Weights of a small model that answers yes/no questions on an image's attributes.
Model: 64-pixel images, encoder arch resnet, encoder norm batchnorm, encoder activation relu, encoder depths [4, 7, 7], encoder widths [64, 96, 144], fusion encoder width 192, fusion encoder norm rmsnorm, fusion encoder activation geglu.
Training: 18500 steps, batches of 256.
Data: trained on Sentinel-2 satellite tiles (TerraMesh), 145000 training examples.
Rows from block 3 of the fusion encoder, named by matrix and row number. Rows with one number belong to one attention dimension. Each number is 128 + 32 x the weight over its row's rms, rounded and kept within 0 to 255. All counts start at 0. Numbers have three digits each. After the name is the row's rms in percent of the matrix's.
# q: attention query, key and value (stacked) (fusion_encoder.blocks.3.attn.qkv.weight, 576x192, the q third), inputs 128-191
# k: attention query, key and value (stacked) (fusion_encoder.blocks.3.attn.qkv.weight, 576x192, the k third), inputs 128-191
q.55 093:129108138165121092123106141119151100149087176081150142080134140108089158147104181133196196148122120143154109117111160130175142108075173138160141102136156176132143118149180105166126078136150094
k.55 103:077057095132163075136150124142169143092107142118111169143060138116200124152107112075166094107123155159118114134080147129128156099123049096120086138097189147141188163099132106144187172161156153
q.56 093:174136135149105178108143115070147117170103034114111142135169130116089110093141125173170103152103120162163034143105128119170135152165138106134076140120087095168102113103129127102153128163109150
k.56 088:086152176042123133102144148118168081169119203147087114164110208148148126093134149147133117121117110125126030144100105081077094069121139086133120129142127102122137154137140161150118106098158158
q.57 096:196027145092167164094115161115135093156105092137106055098114152117103125228146133119132155133160134166174172102097118089137090176133148099106141137102124081057174088139120071144190120093105132
k.57 098:175096134134131178096179117123135144163158166171156099088150087133114140106086132094119117145123125095149106152055149145137157150155157102127134143153096095090155106117118078099172165111088144
q.58 101:093120111164118116108141132143085163146175122159080113145118105131110137066132148105181193085065193135132146120153156041096103135092145155063190117152121101093083157088187144179124103136176156
k.58 099:117173135173120171100132177125113154117147128116052139088162110102082157128148138183162148152123101061128174225162150160166114148164089136133105124149107138127104147147094148130127207142086136
q.59 092:125093113143131125115167120131077141126190164156114121143065118186104134113092079107100124163171106164112118080146099132104147157083157139149134122103098131176143160111159180111162090168129143
k.59 088:157127158116132128122122099100140064097098083078121201146155117129101091124124150109107147088139154179152122082138160151123109154139187130150117133157141131115085225119106081099080161135071112
q.60 097:196147128105096122141126152166128135106073105107160142153128155177090078123133168100085093131075145142131084142117174106097147098086135154125118082097140161133121219116072161112123078135191141
k.60 096:153115174148183167148137158111095107152128102139128138110163119154146145148144110127144090178161122073144126170160040074084087108114103107122106092099150098151126200162120119177185120114144114
q.61 084:149149125135199124111182143104123102148134174124159140109137183102175142155150199128106101167057128117105126154135159168110041160145083133097112132119168153128154117119093120100097130099128123
k.61 089:128127160174123199113148112136107114164159211105159124102103072141136127181162156088167080152103112142082145127194143099149125146101136200152184171101113143125089112102048175103064087080149162
q.62 087:138111117126189132115193171035095111136131090102174152177088124101146119167085160172126193101134155134126080088115141129108132124142210106124115132196161108140115144084128101153147139074096151
k.62 089:081149118110111096203147125153158097137154165159123089125148110158145127110127074066141167136102129095155120187153171154128121134077164112054087111167120062122115175130152140098090120205161146
q.63 091:091145121167143110117118107095045134173223094106098153114149094128167087129090145139095047081159063133162059164145155135137036170127153121149103125110128170087127154149174106180152151174145176
k.63 088:177071140152155078126082085136096112103126090124087147136136133133111133144181114159170086133077166140099107137111106085113125148163148128156080085143128171152097120162140128123126069204142056
q.64 084:140135175077183156121105175152142156132103106148140102174139141119121141147117184125175138148127182055096152145131170108161106193167104145114111164149168114188110110125107135111150119136137086
k.64 084:144114104104159127114129164102117098120161111140142160151075151199135092164097150126111115134214131111173121104187195096065130118162143170126139168095117111083111113085124172153097204149170151
q.65 076:091191139135145120133130123121119138073136148180167137096127130175110151136179090122129083177098126098127098129123091116142078112124078138154142134170115119144057161113094155136191170112117069
k.65 083:220136147130143163135097116167118172180092146173102126120097144056119099154197147097103155074144119091133081118174124103164085125123101136105052145091042116135095113115082156086214107175148095
q.66 089:114165108144184143061139176158132133160153094112176096183067148103094160177113141090103147079200101109076124140092117100103156075060142123093135148110115107066181190153084109151127126081125067
k.66 088:145096172123089064152135110093135115178116172185138189165104127090073145090115143089097170121110147108121139111151098146096130186106121108194116077109177122157120190111140137111123139140184138
q.67 100:174160112210138096154168146235151107124108122135106068120145164089121133074140122121143128176093144137169142121125104115166113104144097106137169143182121144134066081110198133141146090089154128
k.67 093:160080172138175193105118163081130121139134129109135136081110144154109135123165146126039093157166079133148113091158109132098059167128172100086185117133102159108113111174141127190107187142113051
q.68 097:121115143085148113156079124136125128205161129126100156157153160124097134090098102134183126133145217139119103142200150115151130125109131179119153112107144169154119148130131138053131092180087122
k.68 092:137098126089132160179086152142143101114129085139133142065098135119119132115172139098126122124152159134185138141120115092115197163093121115158096206128168079144111162066173128173067156108050177
q.69 089:165089130104159087133116118169166124122046147159108135067108101070090093142135123079140118049168123204127105125110157147165080135172180059169133162112101166146082092110081130145189171066152153
k.69 090:145144104104089122183103149141205122127216151110132114111136094183102133113135148076129120138120131097169138107123159129105162130166113134071072127161118193123165150086155148115179187159154089
q.70 099:075152130144185147146115157161148143158117111134130092158125118110151141091185175096057104138096164114129193113192131138130174194204074216128162107124093112144172094107147135164141136134109149
k.70 092:194103112056127139111166140083137108106177115091118119107106135148140145111132126120121089116097115067149055136119161145114111106061152057109144105106138123128116118188117075098117151163110118
q.71 101:147119119071109164153095077132172186069144060141107159144147175156125060158123100139156185118058139120152144171180161128144140112169168098146117136138133145136132175121125128110152169137098144
k.71 093:173154082098109156160097161161148102170127099098154100096170114170135150109159172139092070097127138114093077071129136130138087133027125112087105139133143119144135151189136051122089155147088133
q.72 102:169143046134120125104119127163169095184125144112131112139200126049161131095086136131172111154092071095100148153135119184119176122088124145090190111098099095117137198095089115144136094127174146
k.72 096:173110096116162089105135102122159158127179102157143174162088122124123127167103131128073184126120168170100120151119136104146091147141115134132188087154150185084158161079152139174084107109139125
q.73 097:195146125106191136107114145172045177094094149182153139138126136143083132136133103151106144143135134122099137154125149083074075094106128111102125137091187068128105076153209130119136141146175091
k.73 093:085149143155084122124156176161090120077124101110166141121076189117134160144158081101153076117088139127162103106160140105121155122180113093140194116159147209119149127098111175143151133152143145
q.74 102:120088161133137096115177119134157130086118121114080121105101077077101175147143116185172158140138181096139114135158089096098167148153066146149129089150108149060062171116120122135148089172115143
k.74 090:122164141096200137166049093156149161146159140142117157170057177136114078109105103137161123123158080187118147127135227176090091087136228152154126146128121136109160140156142095158068127147139118
q.75 103:090073090132163108120129130203128131109097130163092098105137125137114153078122130118116174134190122184170087184140103188183115088109137091081117140091109194107125096072094184135118120113163183
k.75 095:145101122096145104085091164093154092149184178081183099088077106129120183144130180115090115136116102152129084162128074074091131151109132136113133079096100090048139159102134148109185151217058067
q.76 088:176085139116163171078171160123163150148113103136156195145089136173070179105088137150196080170144099113186097164068116096105129101124119151128143196116172123117177062084116084161140074124117133
k.76 089:080182118110186074109111164084133091074131069147106169120092161123134155129173130121092167143098191160118152107189112111097094122123087117163191149166131110194092049148125187087096146132069121
q.77 094:180084126191112099136148163114044110123105082129153139142114127139142131111131191106136056071119182094191082138147138111105116165132112136138147156174082154140134107112111102104138127137106127
k.77 087:082106116133112112177139090113143199153192112121099113137099110115169168144180143100093120161134140079116153121163156142105152133156182107144155127043131179080093155185128062116112114139088124
q.78 101:175160129127095132085105173103132159130150121147121107111152083087189095097126117154126078132173134100115087116089153148133159127099095118098127073141139111108114091147237100143121045139104132
k.78 101:093141099108100142143153077197116123148165069147170161154116194053121179134127124125146199186151111142189149159117081171156145163163145157135169159082141089136133092111172168101106115120105143
q.79 117:121156082176101109156101144173141151143187122074168115103098080117155144134128120158177162174163085127107118153114125119225164112150102147138144064105062123130175148133149080158062187129150154
k.79 095:144140121152130157075122104113169135107119194135064099101130098159184070121076161153127103084117133149093139142106196161100113188139152154111088103140125139150152111131173143117154160059103136
q.80 089:100186117139202161149187099160118132144161130083118162091139140106144043119072133155114186140096145126153122166125116105112118130156121126171124144138103157170135162120120109118100075133182123
k.80 086:100168161119112121098142098089102125157101128116085088166112109127094124114158046145139096158139096142154177086109161120132093131095117092108149160148099034139104129141123114196140129112142085
q.81 084:170193163101069108146154153182167133135136093098165123166111124091174140131105124151111176098128151140103153189097087134076141114126142162131100143116108156136185149095097125171139102213056106
k.81 080:121110118124142135135171123145112155128181149177124159136121047106112175176151101099139104108096164126117128105134114085139098203061142128132089115087099158112096098175127138110126139109124134
q.82 095:206188134176146173147125163129167159080159133111115131152185110195126097123080111096141129129045097147129136086169125122111136141072075114095122127151069118157152121110144159129136119129155073
k.82 090:151125141131100143154145118114158146158190166122103112190191142188109079172180081110126144096131149198111110113094091162122125177180172099104149184124107131178139137143156060081140131136110203
q.83 103:114176109149146140211170175150111087123136154162119139194188104120069158151096120153127118139172125154075158171142093107119151115122138129070136158106184054079108065118084110156162116171137102
k.83 098:102101156134152128084101167152139185096171146094124085079098126125112111111167116087139129068094086111148081139123126194137172052140116139118156100141109182156105108168165131107134108105098129
q.84 111:104124135159137142096122130140154139148191158177122102133155189138138118109086105162156132154115189097135111068143132164122104119139175147160062101115127154126132176107091124139144129146152125
k.84 105:110093101130127070110135147085123067154086106108139121091120133140142178098154090095068098065158148153182105103157114143096134102064114081018164150144094145103124092134188137141141169138144150
q.85 096:112138189128107130081172130147110086139161158136118129117128132159115061113115115135129170093122178104165139097118147125071148118101128092141152115099100156151133119135107194131193107049148187
k.85 084:144103119119137086100137106123154128080123127162155063130145107114164111140103186118111079072079073108114166031086052074180053161097161081107111122149178109118147169149146166145124134112072106
q.86 099:144135123059105140120133153095125114163122163176172134117109120134130053158095101137130094116115113177134173131143103128130110169111097125142103085146148153121192126122167124118168145120156184
k.86 089:048074117125137159182184069091146132084128097144149127089133178121080120161178105138119072139142112148167141109138111112115116133134138161115068115179135088154107112189198149129119110097086124
q.87 094:096118173135079163109151150196077117101094131139137064184088126113080118128046118157200167132160093096154153173121099100127111106144170070182128141186096047120112157154085110095080162121208174
k.87 082:185122161106134099144112163085178113134116115119140132109088149157143098140065159056112154090152131156121082158168141080131122108173076138163136088135203124165082161125127108165108156148141151
q.88 092:138119179155103159139139123140124128145091081136124150106135192112101152169119155140118145167085143116137139136137166140142163101162181144148159147116106128129099107162076142180149144111142182
k.88 085:186107146046125112033132112133093145132117151124091096085167143126120119098129085150083132122147078108115087095115145092080086177171113151120099077112103129185176128146149102115103161115177115
q.89 103:089060147177144132136119131090140076110087161073134148095058053136080093125124159108134066146101082072063097119098160125162142158118145084181093136130118162105136121093151122120123100113160154
k.89 092:098109133140143121141148138147129100173199102117059103140142126091124170138091074134133171079067192122181143170139090175125122083145165126154066127110121138125141148141104126167095143101129101
q.90 111:115115094126137131141130178083092141059132152090111082155080146084215160123099103102121143078108141166154110110134147098091087132080117145157142082131146148150168124119175111186112115162096043
k.90 098:147111177133174058105187129147065151159118135126158179103099164126116103152123151196153139171096100155075159105140179161134153095119145162113159192152104124114085135108106123169088105141103147
q.91 098:140123117199118151140088151092172158222129108126086126123081092157135126143128092088153120110160085191136211126125124094083094141125121094119139121116091155103078097135162147140043153123148195
k.91 092:171119191096124131135158101131125121155078212145150106122137125154173137090142143139134178144121133153145156154198092107126161127189082100131103160084170089111057137074147165132177096088138159
q.92 109:140100102152116128127095174158155154094157082123134156136116168117146167127110115130156124111184107080093066142134163146096133122163133077118144125130080081193154153089139108132127066135100041
k.92 098:117183137099147186148133169140111136212120145078179121125111071155113141157146114111159037083163169132119193105166154152138133123164192154139169145097181123084083160137116093120081169124146190
q.93 100:124149168155121132160122126128125172116146093135107118108136139093106156179139150119150148109137115169156075135113077198202153112118145130179093118144141127205127185118149219104086102158157110
k.93 086:122115127147071111110032157125153102118123162160124148097147087126093191137141109124112169175136152125076159146168163130074122123133185095123149140096144080080107163117124102201127143026167130
q.94 108:109076115160180178159117112145106093067164123065126087132106075134136154080163146158129139157107136096122078135161130111160134092147141138152127129131142175097137128182122092130155100143091117
k.94 093:152104147128138098114097134186117140123169124073179130097128123143119146185135063064144147104151106106059152149029142170084133107118171166057142134116121065136114123146075132154140136140182112
q.95 112:109197105116172110104162130070109088098115118107127165091137125106136131075172185095163134160116156146125086149094127136151182112087151147121160129137129099131114159103092111071111110146078096
k.95 097:154058127091109228087133140177132105112112089090088145142172162107164117100095124140095095143141134130115183124086095149096197120166167182137082117058103182114096126104119131160124079140132088
q.96 092:129067131127166104121136140123177185227100143149161182112135177149138112147131108123124087060153104137107083120127120172122123114079174115192117156156130138184146147147134064112094089139109084
k.96 086:125134142124131104171170162067079076026127132133097129155167100126117174132136143081183152113130193072151102123144160103080160137143109142098186079118104106124146153167111122170111144141112083
q.97 085:122124125146123129060178127127151118141149131130153124134198121101131160136113154134164148198143176161155097147150130075146098134133107175144125153115135070095070120155115114112079134078146178
k.97 093:119105125078113154081108156102149153076074102111106086162132103133124108104146111155128115091089164178081127080132083151117103158142096100162100143134118114131148087097098111166115118149157092
q.98 099:111126173063118127167120108121087162140170165119158162143101178139123124107151103099142118116147140130126117178116061127086156152096139148089139135060104161131137164152035114167170155103118079
k.98 098:116159137163136157047072115100130070158125129151120160098175134130130121110116114175128089129102143096133107104095119156083163114121133146160122089187120150088101144077211101086157187135141163
q.99 098:136153089161146145124136102171142077088158119158158105148118121151106111124161100054164120096116133131147136200116109132085135157094152135138111131126150163050047072143155141097117205101172144
k.99 097:100121143113120189161150135081146158106144120101160106138119178140142186110174150117150100106106114170150082116138152134092121083127131146087083139120175165094134125157116124174099128097095153
q.100 102:149137195097146128182120164149113159150148141102152094084145120130087168106096119118151070086120238099128102134086146139128148160092109139128098071155164154128151195121133122094122114111173125
k.100 092:154133122130115063174102085082152109067062126103118128116099085120169110174066134196086180091131110120104124115156165146148132127103102156134102138083143142105123074146095122088169129114079112