config.yaml
encoder_arch: "resnet"
questions_per_image: 8
fusion_encoder_norm_position: "pre"
fusion_encoder_drop_path: 0.15
fusion_encoder_positions: "rope"
shampoo_beta: 0.95
max_precond_dim: 512
Rows from block 5 of the image encoder of a small model that answers yes/no questions on an image's attributes, named by matrix and row number. Rows with one number belong to one channel. Each number is 128 + 24 x the weight over its row's rms, rounded and kept within 0 to 255. All counts start at 0. Numbers have three digits each. After the name is the row's rms in percent of the matrix's.
After each channel's rows are labels from the 100 images, of 14848, where the channel reaches its highest value: "strongest on" is what is common among them. Only what is clearly more common there than usual is listed. The data: Sentinel-2 satellite tiles (TerraMesh). In brackets: how many of the 100, against the usual share in percent.
# convs0: first 3x3 conv (encoder.blocks.5.convs.0.weight, 96x96x3x3, each kernel summed), inputs 0-95
# convs1: second 3x3 conv (encoder.blocks.5.convs.1.weight, 96x96x3x3, transposed, each kernel summed), outputs 0-95

convs0.80 114:114086098135151114123154127144142117073116090089094115077132160113106137107149153094122133105158109143142105142116144142101096131162086170108079142118117115144140144111100128104163123097143114188144136135108141122166116146126164123126130130117131151117181154114087124133111117134168108160
convs1.80 105:133131123123149085143116177128124147088133115147137118109146150166108178140110116140083132145118146113105098164132115130149146102166139110121114152123109181122137136079127139131127149107162142143136138122097124145110116172140116114138158166141148114143120085169128097090150092096077176091
strongest on: main land cover: snow or ice (35 vs 14.6)

convs0.94 070:135100160126115125085119123143149098130143138127171169051080117094106125100128129093139129107108162113126110128144097146131138141070097150156116134133127148095188160115148142092135107139125131151137142115097113159123131102131104112080118159138130165100154146123149102125121160130141114100
convs1.94 094:094103172129112136139116157137133137157092166145105126148110139114101162107116111127123087097112119152115144146107036104127159129102144141116129130099156122114152124137109135129117144133176083126166100097114135093135146120144114169116140135138136117119147161163114109103160176123106097163
strongest on: snow or ice (43 vs 20.6)

convs0.57 097:123104147171151096157113122143154144125136107104151115149128135113168148088124139098104118121126165131136123132067160114110151117122107119171128106132145150162141130120140150090137147137156139089135105106117228090090121124132164096100128114142137104137144166096102164125128121145133130134
convs1.57 087:106128134130142130127124144177123106143100167143129085118183118122134137101109144129123146117116129135157127115123129124178164120152145133144137124114163121160123109103109136130083136097139142084075119158124164107191163075113115122180094126134135144132163124129114139135140093116166086092
strongest on: snow or ice (52 vs 20.6); main land cover: snow or ice (41 vs 14.6)

convs0.70 100:099150149119094156117092118088109116170148105123147123125127149136105149129124177143113125124133124114154111155124147100077144139106135135062150099140168134162123092130091149125154108163118098113140146110139136099120160142133106116091101134156125128099164107174147121125126184180147125109
convs1.70 104:121161132111150128108128109149154105074105134151128116105138130161133119111117150095103157129102132166140114135094113127154118173165147124100125117122143091124106141152159140129123150128138157211128161092120127168112089124156148101176164130142103099144128099133110122099158163161159112139
strongest on: clouds (35 vs 15.4)

convs0.69 086:158111093124143076136124156114081111142108142153120135130158112114107138119166127126110076123119120163098123086075155110118145146092116140099137109143121091124097085107105142104119098104121118093170141109136126107151151095144160144112112123053133124122150123082124107138108111118112139153
convs1.69 107:097132113160095214130108158096112137108134105136163151134149149159129182145102158103102112098103101118163117149161113143100092105157112136136140128120151126150121128086113120144133111130122125155108116101148106135107159141119090145145107113104127116096115103100112095161141115107132069115
strongest on: water (94 vs 40.4); main land cover: water (34 vs 11.2)

convs0.40 099:103104104155157117106079149133137079142116126124128120135112112086125146152133107090135112111133096159087116120087115145132117148114064135135104118123139145126132142123144147068134150109061110205154124114120110104115130140127122144125148167130138159159117139098121134155115109101085141130
convs1.40 100:102115131147093143102121149135174153115141154118188131153163096186137154146127126116107154129140170130163091137115137137104137098143137105129115161118146144130131137163114165145123095091138122107117076149109106148149158155090113101134180132120133113063121114139157112128124148141150124100
strongest on: snow or ice (42 vs 20.6); main land cover: snow or ice (34 vs 14.6); flooded vegetation (31 vs 10.2)

convs0.46 091:151123149144106101114134082124151141088146112120136041103114119124095144099135125151145137149110159146119145127139157125120146112090148087109114117131107149111090139150142148123180139136129147106144153104126158147115117136127120107034113085123138186122126095125129129131144135112137121140
convs1.46 100:122105131143159136150094096120127123099078121159080072152141136186093160144107111128116162121109126133123130142112124144160142102100117115109120107134113126173118150141144174115110137157199112125119162147114121132143156132104160141144173154141159142149150093110125084092138141133128120115
strongest on: main land cover: snow or ice (38 vs 14.6)

convs0.59 096:130141096131125085138074106127172114145136140098100149112089152120148101159137099070145127105139131128153118148091137077115119125078093159155116133107116139098126176110142143109094111105130157128146169122111155111103160120159099145148066137112132140146114129118126124173116138118140127118
convs1.59 099:109157135118121127111152129129142087117083148150110109151154133125090157154167131118118110104137153133137113122111106113141105174115088123133096113107129156140130120150151070159112141125137128135130152121113172128119137135143120187160153158154148122117129130148137127207164145058120126089
strongest on: crops (69 vs 38.8); built area (68 vs 37.5); main land cover: crops (41 vs 20.2)

convs0.39 090:123133104114127140135117165110191192155106116136070183104104109104099149121137108163146129153152112158152130155149119108144139130135085137125109115109182135093132100146107152124125174119121146086120158136176139142112128142138131115139136097144113131084134109120122155151111103087109133124
convs1.39 090:138104130098131114121121127108106114111145144144111160103175121118151123125157163107131121132113138123118158167131083124167133154160132128122140104125097144091159096164135172126097127100162132114141084062141130141154135170097137122053121124128134143107109119094123111161118124138093149174
strongest on: main land cover: snow or ice (34 vs 14.6)

convs0.58 100:104105121134143122166126131109083086157116149105123103154131136126152134121111188122128140114104084114131120133087156108112152184088060128109144127172147113123116122121133101111122117139144127064092126144138133138149109113152072159134090109131150112118099149128125147142092142117148123100
convs1.58 089:104141095090094169120129118130114102078095134157148151110114095163099152111128127144118116155127104118138091160108123138172155103130108150137136133063121120138095093146121147149120144132132119178132155088120102147102099110166131152117157114119129107096117131128151188091117094101127147131
strongest on: built area (65 vs 37.5); clouds (51 vs 15.4); main land cover: trees (40 vs 19.5)

convs0.64 105:138114129119117184111141124161150058107138112124147138141130139137123118109178140104090104142104108157124109105139115125112135199124166126097104120172122124083133105111121137134157172126122145094100108145093134168124119097108127117158065130165154123159117123115111121166138127135120144128
convs1.64 111:154132107123118112127122120132136103115108107123211131131118114153133170109174116138092124129129118134142135111103110103151181142128109157154136158110139145112122122121095112112135169157108186179122152117119114162114113096093147141095117124108099100165126119122121084183157132126139156096
strongest on: snow or ice (44 vs 20.6); main land cover: snow or ice (33 vs 14.6); flooded vegetation (30 vs 10.2)

convs0.17 111:131121115092103133117143104157171122070139150152114072112106158118133163155124137156173182149129112121125105116095123138139159123133153152108111104086129156090170134107142107107107132130152139091134115140119071144158076120133159145118123090115118154162124147115112129155116106146113146113
convs1.17 094:111159144125096109094105104102110129165173185136175112114109144122113131104134084100155123109112095101143123123129095100160115138083096122134127153113127124183116128105134142125097136100098152113103148118153112155148132096127134110139141063112107138129144089157102159100142088125114145141
strongest on: built area (86 vs 37.5); crops (85 vs 38.8); main land cover: built area (38 vs 4.6)

convs0.38 095:105131108104134112096120113125117123128122148110163118102118103138085125129111143123169140115141140122151075181096102172123128104122109109169129121110127126193109149124113139130179157078083141125108137121123117157124154103141112107111119151117090158125192092127093126125157123097145160143
convs1.38 087:118117144124167109140134126135203143112137150142126111139089146156112144170135103127158152144105162143137082149120119133142109152152147123167142105113124096129095088129105143154124147123158080194154179111165119131133112105110145125132123175155089125122151152134131144128095120112158143155
strongest on: water (69 vs 40.4); flooded vegetation (30 vs 10.2)

convs0.67 114:126134139142110099106155136093138125106152091120076078096132139171139176138125146136121131125106057128094103155137114136135151088121159100103108108111128148130109141120155181128129158122113156126126127121104097135155146120175096131103111143116078120187153143140119101139151127113123098139
convs1.67 096:123165142147156106134108092133172121118109152145145140125147117093123158161115102105161131153126098133096090124064137131141123106136067123113093069189113123122129129136146147122069129139111158120125111144142129113129158101128146133106122126168099152130123150145116112142155071117137099126
strongest on: built area (65 vs 37.5); crops (64 vs 38.8)

convs0.30 124:143155107077151123144085110098096116151136119124071153131115092104082112128144148144136119155149141103143134130130085159109108080160133109141071112115137131096097153130133131147124139130126130131149136152151149086160128097134153109096192150121132141105182104114099111147139124110102134125
convs1.30 101:141138128078141119113154095116081101123160081101082130136093128132131133123114164171112146126116135114112097132126097079119117134145107109150103114120081149101132161153127145146129120104162173162156174137157143151106121096130132110130199162138123120105121122133138151130126107087151116104
strongest on: clouds (36 vs 15.4)

convs0.87 084:125145147102133106164103177138168088169149140157115162145125123089125126123134168124109135104116110134132094116182105148155128132093124122149150161112120156168114117103151120116138115156140133180126130124132076096101159156129107123093107113126116154098133099134090131086118127184098139115
convs1.87 090:106122156153121113131124164173086147120138156126076129132128125113141146171118110162121104113099129168108142119164128065171058108139157139133111125126092136095142103152156111097143119105123129137100067111140112142128127152122138158158142113120109145128161153161095135089129133119125119147
strongest on: main land cover: snow or ice (35 vs 14.6)

convs0.12 124:163096116169189104118126118094122119111168107099114083148143174137091126143126129150133139119178116118111123144094120110133148100132144136200112119090152142147128142145130125139166104082106130111125157139098116113137153163165117137116145128101124143137114186091111150127125098127101138114
convs1.12 110:128097136154112120115082105070155132144109156123162131117172110124098129087149076110134150144128124130123116135103129092123137133120090178099111162069135117121112114141117130125122132118129129112127097063124129144109100100157155110113113117154117081104096121137100095165120112139176128151
strongest on: built area (63 vs 37.5); main land cover: built area (30 vs 4.6)

convs0.56 112:153122157109175117200124131103111137092112087123147099123107115130106094136149145139106116135138123099145108143113097139115148148151109111171093165135151063133094124160144127161113116111129087142140158112136176091135127161167166100152137119146149104124136138157110126138148097143112131155
convs1.56 105:129145137135124137111102145146141136159160091149095125131114143142136132118097123151114115126136157124132100125152199139127109079113082119136097165111153135105115137098144167152147111085088101156077162151117159189141111109140142117125127158132099138097108107153095174116128129150113158132
strongest on: snow or ice (56 vs 20.6); main land cover: snow or ice (44 vs 14.6); clouds (34 vs 15.4)

convs0.15 101:114146100183151145157089131105110077123118109136102152098155138133092131134122113137132118153125102095131155124137108139141091109101124139110124139127124127123178137140132171110129134090092139154131166149154104119109124143158091105171124112073164124122110070109113141092140109189144132142
convs1.15 102:124134112165136137131114138129138134066140154123103198099130093128128104130124143169116129148118122158113126099112146150181169173126132108178120160121180098134127150164071160138119123124168125138143109106127120149130160168126129124122113146073124113112118143120158155141145145138131164127
strongest on: snow or ice (59 vs 20.6); main land cover: snow or ice (39 vs 14.6)

convs0.33 087:119206149093114118143150092113117164135130121095155148132156126135153162129159122152129120120143137104153052133115125130122115116124134094128136153108157130180089120156147130116125146176107143136105098132084128110157148125087110156128142135142093144123147121123063127140108118165146121137
convs1.33 093:126137122107094084140123188134123113167103092127147181172135093130147121130126125140166119126115100150100124145107121145111101092122130094106133117101103123119107154153105141113210142134143139134140152113114124133096143097138133159127122157085107151146108133129165147076148153129127080133
strongest on: snow or ice (51 vs 20.6); main land cover: snow or ice (35 vs 14.6)

convs0.14 108:113108109091123135132096107121107108131100119160112109103165086124116092078117105134108160124121106132179136130113172115140106154133145140092128169189112146134155165134133148143134098167103104135114136105135158103121127129088083140103070111116085148091143128105128118132097153126136124137
convs1.14 103:132112141152125129146113095129128081103134133091124129120162098083132151114120124159116109092139112127153118105114114102161143138086122164063115140139105146087129108160116174094134123107115106145134169150120158115117168146188177163091128143133118137111111105136111132102163099133153113142
strongest on: crops (76 vs 38.8); main land cover: crops (56 vs 20.2)

convs0.8 099:105124119111119105170094156122178152112116126140153151147136106100161119120128147141122187112087131149087149157150094151071130149109102109110111130122114108133103160102093109136134098126125101120121143106127129071114148126092153140116110132109129124161101122157142133110154195106086151137
convs1.8 086:131140180083108096137122121147089144113146121142116105128120107109161131136120121129184120103099131146139139106120129107108082139105096145117105106184193124116124149110128092076110119160134110146109123116118160143155110109141130077119083115121167108153151124109097114125166152149137093133
strongest on: crops (72 vs 38.8); built area (70 vs 37.5)

convs0.84 098:175132135150117084111151131160132142141112139124117136111108149147083104098134159129142111126148149186144172117044077118125147154136110112108136094143128090136140132112161133138133163104088149124136102130111180140168105158113153113141118142153096111119126122111137135146127126140079111134
convs1.84 100:132110139095129151135114098155131135152136095087173138121143090109141140116152175137139144149123164116120130118108141130120152069096161101126152133109097157123127181138089156092153159132117128102145079134132176160109123150132153156128098106111123155080147151155102115155129166137132121157
strongest on: water (65 vs 40.4)

convs0.23 100:140132119107086130141112128134130116129070102131161113151157102111088118158124104141120134125153150150156123127121165159108153119129113130164125132141197107146151127106094110086144117142102155132131108134168149171123133083128073142107160148134081141115127130101098143083142094126112161097
convs1.23 099:114090143102103172101123162129173100122122148117123152120142129145081146129167139114079126117096118114117168148087098121113167114167159127133119135102158141130127151112145133118119124105167085124114112119173131141146138141152092094112094164074110095107108127124146123095103117134117122076
strongest on: built area (72 vs 37.5); crops (68 vs 38.8); main land cover: crops (49 vs 20.2)

convs0.77 092:079107140136114137143119111116154157127151153138144109060126146123156134110103110109108128117137105106128122154112091170100121143131160151150130131161138150089101152147127161119113096106057094089116172152158091107091110145149117113122135115124113136136120119153119107067135126092107153125
convs1.77 094:148099126095091114135152137149159138125106141179148156149158148154152196165126109122086123157105112133113137130121104124118121104104143104108109118126119118173142121168171136103137141107166080088149149154134138136153122144121158091124145136111137103126123159156111092127131122068118085124
strongest on: crops (66 vs 38.8)

convs0.72 110:120153145104157146149152147097128121128128135082136098157150110128107121072131129152143123126144124164139111146096103101111117101105135115076094137110097136115097180112118140133091188120137114147161137123114145129080092118165136133107127170129117150110116114127158135155111181088091139093
convs1.72 111:121113123146214142135138134134157116166132144154155095137169098134143147153132126098118115114103174068149143163098147102149141088104116098109127120101104134120142140125162118098115142055123111150121124128126137143113132095120103087165121121140118121142102089122127130120099154158114146140
strongest on: clouds (63 vs 15.4)

convs0.20 104:109118132094154129128158173169117123125141124088117124137133168118098105153113085138164162136103135123113129116159099160124082101106129171117123133166105105110141144093130170144106094097082139169121141142118143128127113112106180080138113128146144162078116115114139169114115158116140133132
convs1.20 112:140103142081138119100101084148091098125159099123146109086125129131151131095112133143140120108127127086138165129152153138113134090112149130156094151123083115127098123115121081138136098119141128135105095129091147175125127141109137062139149151128118125138130109100143129067127126161167098172
strongest on: clouds (69 vs 15.4)